A small sound classifier, trained from scratch.
Model: arch efficientnet_v2, norm batchnorm.
Rows from block 8 of a small sound classifier, named by matrix and row number. Rows with one number belong to one channel. Each number is 128 + 32 x the weight over its row's rms, rounded and kept within 0 to 255. All counts start at 0. Numbers have three digits each. After the name is the row's rms in percent of the matrix's.
After each channel's rows are labels from the 100 clips, of 14848, where the channel reaches its highest value: "top examples" is what is common among them. Only what is clearly more common there than usual is listed. The data: acted Russian speech (Dusha). In brackets: how many of the 100.
# convs0: expand 3x3 conv (model.blocks.8.convs.0.weight, 160x40x3x3, each kernel summed), inputs 0-39
# convs1: project pointwise conv (model.blocks.8.convs.1.weight, 40x160x1x1, transposed), outputs 0-39

convs0.138 106:116150143125133145069086170132094106119159064084088173095125126130089131165134140138187118114132190072169096141085129101
convs1.138 086:139122055092130125134129158086083144134116193167144068065110147103120075139072112112140168111111151162142109146167160130
top examples: emotion: angry (50); emotion: positive (40)

convs0.131 089:145101095152115110176113164136101184126140091166165181115130135150086101094125219111163138094112127127099097082146113076
convs1.131 104:143150180065114150089165133157119171157119073079130149125093158087130084145180081107148113100184108147112109103164160115
top examples: emotion: positive (43)

convs0.119 112:097101134098049121089116127092144068154117082102104136114127108159141186154201135121109079131091136149085125097118118083
convs1.119 097:087145144099156129134122124080171175074135140143104107167111140164163199106064108146171125149159145099195100154127158111
top examples: emotion: positive (49)

convs0.37 113:119174151149151066136107126225139101082168146103128130165112146167087124063127143102139094108091117128114163084132152104
convs1.37 099:188102070188162078102155105156123138083142135137091135089109138109073119166120137118130131043125124153140150090172142122
top examples: emotion: angry (42)

convs0.121 113:165102190088123125151155158108087124095125154125126102134157113099147114178142149113110133066141212055095117114179114131
convs1.121 095:160141111108106148150120094116134099038124109087084093083120151163134152151125136124142152088144175110202143105131060161
top examples: emotion: angry (43)

convs0.35 089:183131126097110065139128149114129126153127151110128117157129152041150108142131117088081080053134143162096101151133170075
convs1.35 097:123135142131158114085058159150141099165140125130141117124128122171156216163102120138171126162190119095077111157089178134
top examples: emotion: angry (38)

convs0.79 092:155145119124060123113095154208125079058169119106125131111106155106166148076114149125132170135104168134173165131117081117
convs1.79 100:152149130116086089097104114101116167108061070059124134143082094162118177125143100167123138123099115139091136075178163103
top examples: emotion: angry (50)

convs0.0 110:134090108163074145144142175139126145115091162173161063091077163149130104125167136100133098125121128175174161090187141092
convs1.0 101:189073154126100092080105146099155119196137135156138115089133065115129062168126094089079136091152138134108131108117152147
top examples: emotion: positive (45)

convs0.95 091:167102134070150143137127139092118127176112118165143121144142139088046142137092109052121095140052107131112081093144134103
convs1.95 088:156069073143112162096083130151149095116114180137125130137114209124109175145091122066137093136062124099123144112095133104
top examples: emotion: angry (45)

convs0.32 106:084086128135097143146152151126111121154157085126157187100129104141118153064143140107134105081184102096128123077033124121
convs1.32 101:114132064123124148139061134120123116139084155063167108182089143089191127181140121081105126148115121125133135067142172125
top examples: emotion: angry (46); emotion: positive (41)

convs0.126 103:171174140143053156148152137147126111177117155157166130066169091076142172117100145115150067130099155110141112141112098084
convs1.126 094:139115148117081124116169099151194111132099151199121067097167151095167176156108149167141199088128121140134126149154114151
top examples: emotion: angry (39)

convs0.23 101:102166153154140139161180120119132176220132094140124163109123085140134113128101134114130155130085093147102116121089136030
convs1.23 091:093072132135158160078080152107131093143150157139138114132131088140123072182126112131112047176156106162146094075133093149
top examples: emotion: positive (50)

convs0.93 117:099116132129119105136139127119163064153175170141141119125086127129134107180164155147074128130056116108074107177184190131
convs1.93 111:119099118103110161128096194121125173099095118141171161175140157165103097110178140125137077186124118177114083166153134074
top examples: emotion: angry (40)

convs0.12 096:050142114182168195113170162158179134165112111142123185108087141149167126136121128074119114127101164092138130122114096095
convs1.12 095:164124108130070159055150093131169127091132113169146137066122168129078128168163108160095141138188098107135140111129173090
top examples: emotion: angry (42)

convs0.18 090:158109162134133138095095133169167093143118186091113199165098119089111168175166158128170108113059144120097094144132104101
convs1.18 104:180146188110184137119128130179133166107135144145166143102120174095166142095093128147143088164116095121146094157078143207
top examples: emotion: positive (45); emotion: angry (41)

convs0.57 099:123144142124187148141189142177123162107185121115123182125122170068151145149097148134131127082144071164112062172126148141
convs1.57 094:138124134080158135062079149103044107141124156107156111086182145094183146142114067136120135135134115115069130090144130111
top examples: emotion: angry (45); emotion: positive (40)

convs0.96 080:142124170125173136119135077105182118155186157151117161120156088060163088171118159148091137165087091121074106107145151137
convs1.96 096:175088103163103179082108119124165121175139168089130097128114085105091089155116084108181085154164175120119131081096135152
top examples: emotion: positive (39)

convs0.102 082:099094163139151143145118115149086102165142082135105178120065149164157155153075140065091156100125144129146095146144186071
convs1.102 107:141161080121124078160104132185081159167134129154138128198162138139179142110135147059156181102145095164094122155135097134
top examples: emotion: positive (40)

convs0.62 119:107137115091110079131068122116101081085095167122173184081166133132146187131147090063118135151112080139128125130082153114
convs1.62 109:137135173135171132089083079157141127174172079142060169135096148140135126146153107089094159094166116130142119070104071114
top examples: emotion: angry (41)