From a checkpoint of a small sound classifier: trained on acted Russian speech (Dusha), 26041 training examples.
Rows from block 11, named by matrix and row number. Each number is 128 + 32 x the weight over the matrix's rms, rounded and kept within 0 to 255. All counts start at 0. Numbers have three digits each.
# convs0: expand pointwise conv (model.blocks.11.convs.0.weight, 288x72x1x1), inputs 0-71
convs0.0:117122144155130095111072135087183141119203170111136229118109183154160138145078144108143068120129178143181084106186192105080146223161135151133139142107134075050137147108169125091100175187153137155098110114129149139139
convs0.1:082161173167133208120194098087094157129126088109101091129127081158071083090171122150150138119097129105132154135134148149151116153123125107088098088144152067109100179151098116130095150178103152116123101137128138102144
convs0.2:163151085095185178101103150113104146150130121189198057197156124095110090105096167117123114132112094096143194138093161103101097104143149180097161124156125143194086126107144177148140153148159164069162123091141090117100
convs0.3:112122131110093166107112082108068122144213102119138185116133118142142128133073100153115192148199127108118093131082159171119132097206119115107115174180067089151154130123114146112114147060162127107106105175153146157141
convs0.4:202119170079128085131180082131128105151108089096138121126108134124078073136118118156110147107104146140133144168120154126119089143085080133115153115137110133135117151087092187063149116109136168116161104128142109100130
convs0.5:158131134127158153121115121151131119064111144089128110129152071193091187076118126157149126159114127074099133105167194122142182209165130121112096172117109023167097156119164163184124119083114112138177141088126120130193
convs0.6:095095083081157158117090120176181117123131154141169126119141136127115095126091196132158098151126111162080147110084087116183128089084084178096176102137125151078100122130116085136088130134161180083124133114185141143125
convs0.7:094176132135128126150137161097118117136123136107110110141091130159149132121132126064137184148146129115194108093125122122188141096086125183089131107154133164135138145068126116139147086179099206138186086079099135120089
convs0.8:168168101118128133190125136115141106123160114169109132118113150093100108080099162120159117185107159203170133155101088170099092153109189136133149179150154125117105133108072106162166144092178141119153081146145104164126
convs0.9:124096129163123141128131156145140099125156169154148131139076126107070122113089129106120117152131098144121073136188165114105150068165128107150123148128110119155143157131108141120156088123122123144140174111127133118096
convs0.10:120121117146114080117103132144165131167100140090154109148097118189083153139150160078140147094102092187144144189130092138084116166161104100193133107146215089147119183105089141182126108162167058107132087113106117123126
convs0.11:140125159126142083120131101102102071125106140074154171159136165086098182148117123124203134112096094166159114165154152149088142062118155101140137149147154142147093173141106146175103155076175122144158151173176135120099
convs0.12:142112138067177060107081121108170113146182138061106111021150185151141232129105158093167080179107119122143166092100121145176135080103142093106103132118129101177077138147131133120095134074116173087093138089106142173173
convs0.13:141085143143103130119118110118175163108120157134125159184106194138184185116149081152112130158133134132072104079073186144190146179103136108114127173110139087163135135123120065186097153139140183092139120163119120140104
convs0.14:156139111135143140139073133126137041169125136152188138115066167080148088157084104116166144086112107109118128157090187082108182085141123063089101106116139114129112143198135137129108115068187128160113181151166154112163
convs0.15:106112077103110121134119170162151212077149077098123124164101122072137135112115075166117117144109113141152129159139115129172173117098066152099099103131127145077139142158106144113109139182105137101166120184174115104108
convs0.16:108131208103138160133123147119168143081105189163083204169118086108106095123086107160103174133119086088095144124222141115119142146143072099046106102129132184141142103130117092129147145079140042096130120154091115106099
convs0.17:145082090124095071078131138122125113069116148149123054115132185116089138111177114129124212147172120141174120135132142166162113200126141122146156143097099114097102086156136083189147182143119165133069141076112128088088
convs0.18:085126124139087085147126132114088096127104102190124148112110120108102143112145161127178192131187141115183154113182154101089199087158184119059176148130106175101199055144122139194129120165118107144136145065121163105132
convs0.19:148141121121131207086109117151184077130075093163140193090169199082088080110170085132115128123133152149134159061133089131115092111082069160134101086099170110109147075098153133174143118173173150119152123108157187140188
convs0.20:083165080112117141053039142180100115141081103168149158073101105140132147131139105151161125100099117125133140143140120099173145176059092122114148146110125102112169134143114162144090132121065149199138176070055150144105
convs0.21:092179092113133122145120075062148114157177173075159096100089185133076163139122121138124153175101101101125078137082144122128127090156135115075158149142170139092131115083091105150109118120166211107083125088113100130143
convs0.22:088136124107149126107116152143146097123192094100134091143170179143155144144121085048102087172216097149137109105106125087156141108163108103156097168194138093050076149136174151115145159178093187087075094153099172118131
convs0.23:136132109192110189113146158143142166158083108186114121073140184137121146107120102161158182148163172151117156120157109157141120116106135124124088165118125106122157165090125157104088110109132142138162131146161102180073
convs0.24:125128124187104121179109122176099185118150104093166152100113147183129084192086146145177085147181142137146139087146082111133150117154117102053125127127088121131096032079076111087108109117069169054099018103067158126164
convs0.25:140171117141186149097112112134110120085129220127101066115115079083181154088173163141089099095103164162113110105109146201178158131097079105149122132109145122073105060134150112123152093136129157103149116138130078127145
convs0.26:116120123130044136151124140135159154128104162102110140155146108135085128069129153141110136140110098107146114088099116092079176098084085088119130111134142071156179149138118120131140106119160097145142148134132056088126
convs0.27:110087116092125144114107161097143122186115108103092109066144100146132088201097162196137087110106123115072094133117083051069120167144090073094144158149098132200079057087093178137143146160115096086171099147129144135140
convs0.28:126162137093167182135114163132200131172137152136101133195138082160124128128109090116154122152163133154097126196138146141135103122183093077144141155114119110153097139139134116158131156125167078144126052146143151083082
convs0.29:149118130116133145143097156157157140122121081142083114134139105091141114105124130180111084108142138181152137105128164166097166111144099153105149163129103090117116177133128116157086099087153133117141092079097116123142
convs0.30:149072100114118151118086171102148153162149138118192147157112104160146135157114129099093126146109198097218158125161161100134135147133101097178118092109105102170176105100101056078090125119173179158112108094125143152097
convs0.31:062093207130133158180168076128178102088180141126099115048173154154161106140121183137140150088129104140169129102111145136133196181120153138136104142161131165176154163165096160133091078142112110105129181183152143160180
convs0.32:154153115196109116155060157120151158143103177074175142111132137157109078095085148089169137118128144161182156175168087121142165098138093065144166148127145142116129152116188192182173102207103166127104147147120177105075
convs0.33:101101179142155164154092147106143133089083152157109140146119081098102126141157099062084197103150073202178152101166177153113098119155132094095133152092127086103165094180130114078127120090137118123139155143154159155075
convs0.34:124178149124096113192146140117151117151107145164110162102145126166144105113104133080120173158171155167163130117076184125179093087125116121124116107149037165084126152138147143085148114124146187161134146143125131108106
convs0.35:105067193170129128154148079148091070177165133101169139134154141144156125149123096163086098150102134075129140134141147121140170125128112128094114138158115107157115086134206147089083174073033106096126134165156121113142
convs0.36:166092188127174082129121092120080104205121161153159150129134123124149128091133098147174121085163163170121156095120113136127093079067121102152115156100101118078144174102152135134147127108135071133101091058130181106158
convs0.37:116126076164122114140154137183153140152123134160138137068122175130058152121081119164219106138136117161185124129083118148193180095090151126144109077153186059116122181128137099163115146110154107119115157126091146155151
convs0.38:155111142208094177150152214122140186130121138159140148074153127096135098110106120115139146121151116140162099147116131177112219152172167144117133130118103192153121146113140113099075089176120153088148100075128114155148
convs0.39:164101140073158096151126146103108108125092096101133083130132135078114085180104162116178128066144163125143124119096155099085144090099135149147080143088111074186099124108083151170131114135140141103133155146127157091111
convs0.40:147151101151189082128131130134132071098115153146158144151135160193052134105139128112093128136064141122120117180157144127084150077157109116084147113174099118208119089128159107140133149145121088122103117124167114086087
convs0.41:133079132117122121094108189142157114176189136135116167161162114097157112107102196101094090129048138082129049101148145109132154184106147060110111105165131126151162113162122107099107161130138076149058137142124094108117
convs0.42:064131119161103146130136169169185090177168098101142128132099121106147050087165104144128102169101065126137145152144167095183130190097123138151160114136125155165101097078196138114077110132124156095111214141162093096070
convs0.43:079183146179073085150117168110059099088116143166118090166088184179096121112110071112117088144117113136125117171110161135088093107124150102145137128037125168073113135141096130164157132083097174144116098122168135116089
convs0.44:134085128093057111108116128109071100063082207119143126115181114135148144150174103138128086129131166202123096132084137141141125102098084139158168140112125096110118060162047132066149115021092138158135088140136155095167
convs0.45:195155158085102116160138070109127064130138137096128120138139124141128054118092153104119085142126149132147150143148148137160104142132159101088114153117133126144109139137129168077152138131095115136160117111146106122114
convs0.46:128089095117155154161132112104125121072150084108135100133080112153147101147100116137142129144105127139133109143097098112120136179106124089101104079105057148139144119144086147120084193129092163111159136224139176186138
convs0.47:117143158178162137118155072125139090118137066100142170131099129056117133181156197102093126106157147105156136134157176113150082144150192093165187134192139062097146119118078074150157080078106092145069161127123117126218
convs0.48:146100128127148134169122122127158133178144081131108093106183123072146173120089153113121132082128139087192054128113156071143144120098110189149126146066090108157170100130131151087158088164187128070120179159137130096130
convs0.49:156144089063095168140144108166168081090135159167115122156127190139136074134096111133114105152115162194185107090109134061111121148176100110048097157151180150147121127096151093136182159133133147135131188137120167109079
convs0.50:098088100110120210155138093126115138168096087074125107188175126149109107148051104118131124160095091130123168127115125145103128103128173146111129141132069118077099068130137078113140124163164040079108090030190123167153
convs0.51:104129138138124127120129172072135063147108168116076130155132143128062158125141132094125097155154152107160158155160099116135146089153091149115124150123126108155103134185055187123145152097137078142133143102169122098081
convs0.52:164123065143173098160191082130120159088090084121174155084130159101126186145123087117146145153166067161138099192140114163136151114100122138108144109139142079137148125158167096125102130142183135048125120133154166081117
convs0.53:040146111149106139123118125120178127141127171101069105164127136152130096160120157068165179128128105114166121054125147095160159122140122113173126112095146143102125131208112138159161130088204135188120084171097110057102
convs0.54:127104112147137138053108092156066104120069134129110074142128150128152131114187118086151109183161152131122114089120111137148155141106134167195085126166120161096176129155130164123118135094130115135144208103124131120138
convs0.55:139184159120169067133100052119144159059143083122169140184103100113144091194159093169131110077095167122116122089173143098123171182054118137131162122116138110076107099190166149126109136113137114131103111179081110110108
convs0.56:134154162143178113133148153113177152126106113139153098185119073111140101179133159116122148230181092177093104128107123194091153138078056127105100157130127132081101180170116084124130117137091174147186101144136130090099
convs0.57:093187115160119082139120094096179166138160149145130076093138139158079089110126089084178134109107143125142129120092120199138207124072113202159097116119172102149125148179070143114116110160133154132128126124190144086156
convs0.58:169100124103129122077140157133129128101121102124066087130111172163151130034079144125061091126106152162111134109158169112129115150122078152107146162153156107125105133087148108144093123098201147101059102094157138171109
convs0.59:122155098156131188095176122120082144152103105145107146120144159087095096110148112153135109113046104121129118084168152086127099156084127122134132141167139107200133117080143090107167107088092105089183084136127113144138
convs0.60:121141154120140133155215092091119080127134081158131085100189110128138150161065088113156170096138088173125131116186132121146136118056127144075151192133145147130090166070123137137172097141117126164078184151092140108124
convs0.61:114122092129170096066114133135090118134136095111098171123098188091094124125134160153132076085120167129208098119137144094161151105108079121091140165163104076119129146130117134155154104103107162089178153109114112157107
convs0.62:110110119123129137135197115178181144090139113152162153127141099201103137136145131111168165179119091100079151144093120159095147172121128066155116177139134093134137113133124056132153099126179093141131137150087116122123
convs0.63:114175085080141151140101114143114127107067163117128142096128103130116150160131104125134148128098161143086037160146078076082101187148221118100166182106084142130102126101128146174152137134129170095144101115106096084161
convs0.241:144087146102132052163097144126108135148154138149116147146182127148153192143043121123126163164157065115165110094061127056090143131128135166102142118107170116135131177134119079095117126155128137084174165114142098166162
convs0.242:111147160178090122152154072138100145073157132153128121121124114135133090153096125150179146126099159133159153085112137128119164167106156073158104133125103206189166122080141127152189125078140102168137086123131156160100
convs0.243:142113130099098167134167114085154133109137139176141190132128123099089183158103148127154134127119121079135158120100163058121128149104151103102142112163111154053045141105095137135163137130156138127184085118125164083155
convs0.244:105166132125110165114149126082134067145073086112088122156131142043107143104110123130131148145082115179104143128154091118142186135142097175108198100129077116158130138139068143132088088149109140108129110160106045101125
convs0.245:083128084050141094143127120161107074077128163183182099106120191127119135104134118100107064092118092096083124081120139152137147111107098123148139139107193136137148133079176138169161162137131156145134104060151186128101
convs0.246:055128166081112126080157131131125140083108069105151174122139089142194194153078142098118124157084143105131113134106185099099082161137176153133082112106081161214150156107132177186170129162161106127062102182167130162118
convs0.247:154099133119109204173149137101130092168067091133124100163124164183152156101103097146188165180096103137150133142152115114136109103164129107136180091162083143127181142084130135145115074082165182110159145158108146148101
convs0.248:127141060115145167149200117080091099119102144131112090161046131101178140141081109106128076201114134095130155102130103105116121140139119176103169112106177136133093137121142177117170117093133096178103139126112143093124
convs0.249:098156159123108126095115203058168142117163157139158187114192132196091156177152117085150135111097071115152146131112098135188161195138128202075090119155115086083126138110087128123136172128100128099120128097117156141108
convs0.250:133136119133159202204119161163121078184150083165170127155132168145074157181183085093170171120145090172134153138143081158142139064089127163131126118067133117145148103121095082106094067136157153114188095160149139135099
convs0.251:115107167104126091176146117155134073112137096165112176137146146115069122114140156133098127134107160112173100099157114148176110111098137125126140179106110108100129194079110134111104131123140120120147141101122093143126
convs0.252:135070129127123123112141114125075105157090148164120218119093087104094119151169152140163167112092128125145102076132122141162147166168089098123160121102087148094150069161129051110178134134084147135079138118129113150052
convs0.253:137122106096141188122127158133135099172143091182205135146135137133098169138140131191169117158143128125112156120222142155096148104139162085139163121233156124126133140110131110147176137153142142143126091206155083119148
convs0.254:151097080147165124148155112108129160087113142162095143111112103139114167128138104121131095116157182144159096158162132190147141115141102050109134094173173148157080118207146126173058145119101178171115065114090156094143
convs0.255:116175123141091120138110149128138171124121108166185153141111087097164152160117096143122157164142131207118171144059152098163157108096093100088096122133150107164143111079128115150162134136145067128129134125113166097135
convs0.256:134134094168123142072133132172080114139162157115110142198164148112137169169089123192114167083091078134163111191155173149171119095144084100144088140183160154118186071138094134093139150135116152186097146109025122133157
convs0.257:125123134143121122106145140078150098132091128160163117122146129193150131133106092055108142141163154132133120102077142156120199133174149173159189074090147172183119078123211155121118165116132148143128112143163117122162
convs0.258:131114089096097113210138131137187130159129117117058173117113122168132158116166096211150125187141134160103140130139077085141090118143157157154152138127079184133171055092149104143167106112100090130077118058088138065088
convs0.259:172095080135080095084118157150147127074095099108093202130106184071100098150137130120178145096167096091155146168102175151087090080093139142187168106125082137163091144085128085138175118060113062088103135110135145153103
convs0.260:109078194123187077130098182173175124167121141157118123097126214111107147119099134152172090170128208118140217110121173114129079134125123118202123094091075113124119107161107118115117125138109181167091159132146150143107
convs0.261:091151105145177157066103140171149157078054127112143143147063116089076083079089114122138070167125114122129148089167138165183131165173124117178075151115178078079110104116117097148123068067145110102106116053106124139156
convs0.262:135098143105134132140108102134117090176096150124113072149159157160092120200158179085177107120113158061043121210095148104162170151085165175170085136111150103082116185132129123127118105111090135138118136153129151177125
convs0.263:124115088084115085117097122090183175102113121099136111100156183175075180141096147133112156227106099149116100151115168175074139127110120156144064099068070131108142081130159132178143116073140069173134104105045122123146
convs0.264:147083106127163203111109164170140103087090126176171116112145130120139089131106165102106165186112115128165144111118150145117135136138142133190117135144169130104072113123164072156184118138114072102111096167153050130126
convs0.265:180210153099091143107106109144124142066130114125122088106168113136146140129197124115113119114142104080143099155175073083131145171130175203103139146142105159099147095106167128138122123152164102104159121130138132088184
convs0.266:114117158122184116156124174110159113131118127150171167096132157143103102191171080066059110156137085161114159133125175104083100169142134151187097114112143120087131101150129147094147133146087154113107112152084152131132
convs0.267:186147118071114118124121106128153043147175162181110091097175167111140136116137133166126197097169093122162120117090099125125127082131139134170096101111104137124118134134124116175154094125097154165136088065102183129141
convs0.268:110117141114103134093183121131087136173185097133123144173106153068104095134084138196120128143139114218146149087152076192120163125126097122139124132133086137119100229159116134124136094086154103095155119172125153164148
convs0.269:102140117099061102122088142142109174095127122060113088112182181101094152118164119161176130125164154144160149153098075139144161169140177151139143168093131193117100118150115130091135105129104083196116159118086122154075
convs0.270:155138134198090094140147166176109075149149151198113126092102156126116136130167147185138087164224153129154093149173172126127132127146174116157175127092144115151105192114111125114114104133149154140101083123161176093104
convs0.271:123151119113091107143158137116091120144117147077091160105125111097099104159093085167098126202114144166129150154157145092100156146117138135106126151094163094127109095145146122115063148138156117072151227152145103159082
convs0.272:114101104143110131091109141084168090192109078124094112125087122113119156091090136188116111112103118178150108147107105130101093117063116147078119087079095094077150053077176127166127153144132158202101143139103115096086
convs0.273:127108116118153139136059117158121086093148093090139135101108116131151109072106119087089181130119071112174126215102087146108113120094158173177141140141185144158125116124156034140158075155160114098148115150103155118123
convs0.274:104061181080138169080120128187169179150070103130062104098131191077091141148070066124164134111182091097068188130155171085190115072123109113151151097051079135142122088072163134146162132159114126114155134148119122194127
convs0.275:136127189160159111068165114076083165131115206093118075071121145095090131145137083148134164160136141111124175063199128127110186148128111092148144124173124136114177140140111088112113114187134143135202135100131102119051
convs0.276:115122133118173176124136102132060112090165100117131128100158125054092175165131154115189121135108132118111098059089166092148142142155149114147179169202135102138151163116174126083087117117135129131173144066155103173168
convs0.277:137121132111135132103144109106097193142105140119098103177118153071102137110164147142141106080127199165141129082133164128135089143127081124123181154131109083112144087157140127147115080130107093126132140091135068181173
convs0.278:126071149179134131088080155107148151085101161122137119105112118122116094076145091116064178132135145157149146070099184114121139131147121146188116124141112134120177079106192047133112141101079119180096141104129104112142
convs0.279:187112126060125116114162166140126169125087111119151152158100090167132120143151109152140190165117150103048103150116188114153157127136161167158177121118149073142100112121117173141113140181134112115106157098072182156111
convs0.280:105061117140109079119149181118095103147088091209101062177106138138132140191130174086137168097122114172132145130117136191155058131175104090137093176087124141176116170119135068164098111099163046135166154131123151105147
convs0.281:117089112159046109106112137187118175185150125096103149111114137135135157139137106134148149120091085155107130160159152154117155098087186129143089122048211120083094121078118159089096092150160169094103113076109100094194
convs0.282:132106149147152102140091101127131138165031087094082128154129131129123118173182144135093095085124142198139132168141174148168136116181180138143120164150170122088113075131109129133135063162163136097145151132098168164105
convs0.283:111107179122149144127170107111104111105128071178198143120124137174168184169163107127095145187171158140120193128152172158091089134110098103119093090152147126151071074135097126140144167074167182183114143147166133149141
convs0.284:132076118109089179081143147159109133193061165113154119036180121119155130091065159122173157138074127123144111146143112129085085130174189136149110101130141165123133149137156105087150139064109162134089102152080178130077
convs0.285:084146115166151139113153150163133131116109140177103052117079148142076114129173166138181164113156149149136116148152138159146101084118107163098137102082195138079049101143076137116146141084126138140128141059158117104137
convs0.286:092096181124119124088093150137126122041115113112125062102121191139151145112060096100149120137088131149168128149081096172183098134114134129195177161143105164113112120193074163105110162144120081091140060107134118139120
convs0.287:052158136157170169144148131181135098085133110148152099070124107097106176163148210103179112167127140127171121133114126160126126111123122080091185103121191109076093082120157179146174164139135141129141111091138096137139