config.toml
arch = "efficientnet_v2"
norm = "batchnorm"
depths = [5, 5, 5]
kernel_size = 3
expansion = 4
beta2 = 0.95
learning_rate = 0.0022
epochs = 113.5
Rows from block 8 of a small sound classifier, named by matrix and row number. Rows with one number belong to one channel. Each number is 200 + 30 x the weight over its row's rms, rounded and kept within 0 to 999. All counts start at 0. After the name is the row's rms in percent of the matrix's.
After each channel's rows are labels from the 100 clips, of 14848, where the channel reaches its highest value: "strongest on" is what is common among them; "peak in band" is the frequency band that holds the peak. Only what is clearly more common there than usual is listed. The data: acted Russian speech (Dusha). In brackets: how many of the 100, against the usual share in percent.
# convs0: expand 3x3 conv (model.blocks.8.convs.0.weight, 160x40x3x3, each kernel summed), inputs 0-39
# convs1: project pointwise conv (model.blocks.8.convs.1.weight, 40x160x1x1, transposed), outputs 0-39

convs0.20,113,270,222,193,200,183,208,175,200,199,213,208,223,234,199,203,258,223,193,207,228,245,243,228,147,212,250,133,212,209,178,182,184,243,224,164,200,219,179,225,155
convs1.20,104,164,193,202,207,212,180,221,177,184,173,175,206,231,227,215,215,187,192,208,228,192,199,247,280,158,183,208,174,120,167,247,201,185,227,177,248,186,199,147,189
strongest on: emotion: positive (41 vs 18.7)
peak in band: 500 to 1000 Hz (38 vs 12.5); 250 to 500 Hz (29 vs 6.2)

convs0.97,100,188,231,164,193,189,208,110,227,182,160,202,237,228,164,223,178,190,249,204,194,215,199,260,203,193,238,232,200,221,227,240,164,191,167,168,190,200,201,168,246
convs1.97,101,187,202,191,237,161,161,149,207,196,200,202,232,181,180,210,214,149,173,160,185,232,186,231,157,233,207,210,199,225,223,137,209,176,193,204,190,274,176,135,206
strongest on: emotion: angry (42 vs 18.5)
peak in band: 250 to 500 Hz (64 vs 6.2)

convs0.24,092,203,261,265,182,175,256,197,208,238,164,179,189,192,148,232,156,158,217,212,214,209,156,249,189,198,185,230,184,207,190,196,213,212,238,239,192,157,215,210,172
convs1.24,090,179,155,210,243,198,196,199,190,245,200,236,208,184,210,241,261,230,185,229,172,207,212,204,178,232,261,239,193,186,174,208,171,145,227,240,227,214,152,231,234
strongest on: emotion: angry (38 vs 18.5)
peak in band: 1000 to 2000 Hz (39 vs 18.8); 500 to 1000 Hz (34 vs 12.5)

convs0.69,103,231,255,210,196,189,236,234,151,223,244,150,242,220,223,226,170,184,234,248,170,240,226,214,206,179,199,244,175,168,217,239,193,154,239,180,199,179,190,188,207
convs1.69,097,239,172,157,124,195,190,168,158,174,196,177,182,221,237,202,179,191,227,190,232,226,175,193,196,223,231,168,177,188,154,166,254,216,224,196,167,242,224,232,237
strongest on: emotion: angry (42 vs 18.5)
peak in band: 500 to 1000 Hz (50 vs 12.5)

convs0.156,098,191,201,195,178,193,203,176,228,193,196,213,249,204,182,203,185,265,241,203,220,207,234,159,204,198,159,213,172,179,153,204,181,202,166,222,209,292,127,193,217
convs1.156,103,160,200,200,178,232,226,210,243,207,240,207,220,190,214,252,188,192,233,172,167,220,210,232,186,203,209,180,213,255,198,274,199,246,224,160,155,143,215,239,203
strongest on: emotion: angry (42 vs 18.5); emotion: positive (40 vs 18.7)
peak in band: 500 to 1000 Hz (59 vs 12.5); 250 to 500 Hz (25 vs 6.2)

convs0.122,090,186,226,238,173,171,202,162,151,183,157,221,129,169,204,214,158,195,200,214,215,212,158,208,230,195,222,174,151,207,170,168,235,188,226,147,202,178,226,234,162
convs1.122,105,154,217,205,196,208,233,200,198,218,154,217,244,199,189,187,235,209,148,187,156,214,182,234,220,232,250,237,206,217,228,240,181,225,249,168,225,170,196,141,153
strongest on: emotion: positive (40 vs 18.7)
peak in band: 500 to 1000 Hz (47 vs 12.5); 250 to 500 Hz (26 vs 6.2)

convs0.56,107,203,208,229,196,154,245,225,201,222,156,188,233,214,204,265,168,201,184,192,235,201,195,173,229,212,240,257,203,213,228,218,181,218,219,184,150,233,190,118,210
convs1.56,093,203,225,223,223,219,188,177,236,149,146,177,200,168,249,178,169,244,225,212,182,202,167,130,234,210,257,186,185,220,198,162,179,173,223,173,232,216,195,239,214
strongest on: emotion: angry (42 vs 18.5); emotion: positive (39 vs 18.7)
peak in band: 250 to 500 Hz (35 vs 6.2); 500 to 1000 Hz (35 vs 12.5)

convs0.55,116,223,171,272,212,179,159,222,200,203,226,163,212,239,182,229,166,235,178,189,196,171,201,235,193,208,248,225,172,163,192,158,227,186,192,187,169,140,167,147,193
convs1.55,108,163,175,242,235,163,229,216,216,221,210,220,205,138,118,158,232,170,207,205,243,203,205,193,173,189,208,208,175,188,184,246,196,159,238,191,201,196,147,227,210
strongest on: emotion: angry (44 vs 18.5)
peak in band: 0 to 250 Hz (43 vs 12.5); 250 to 500 Hz (31 vs 6.2)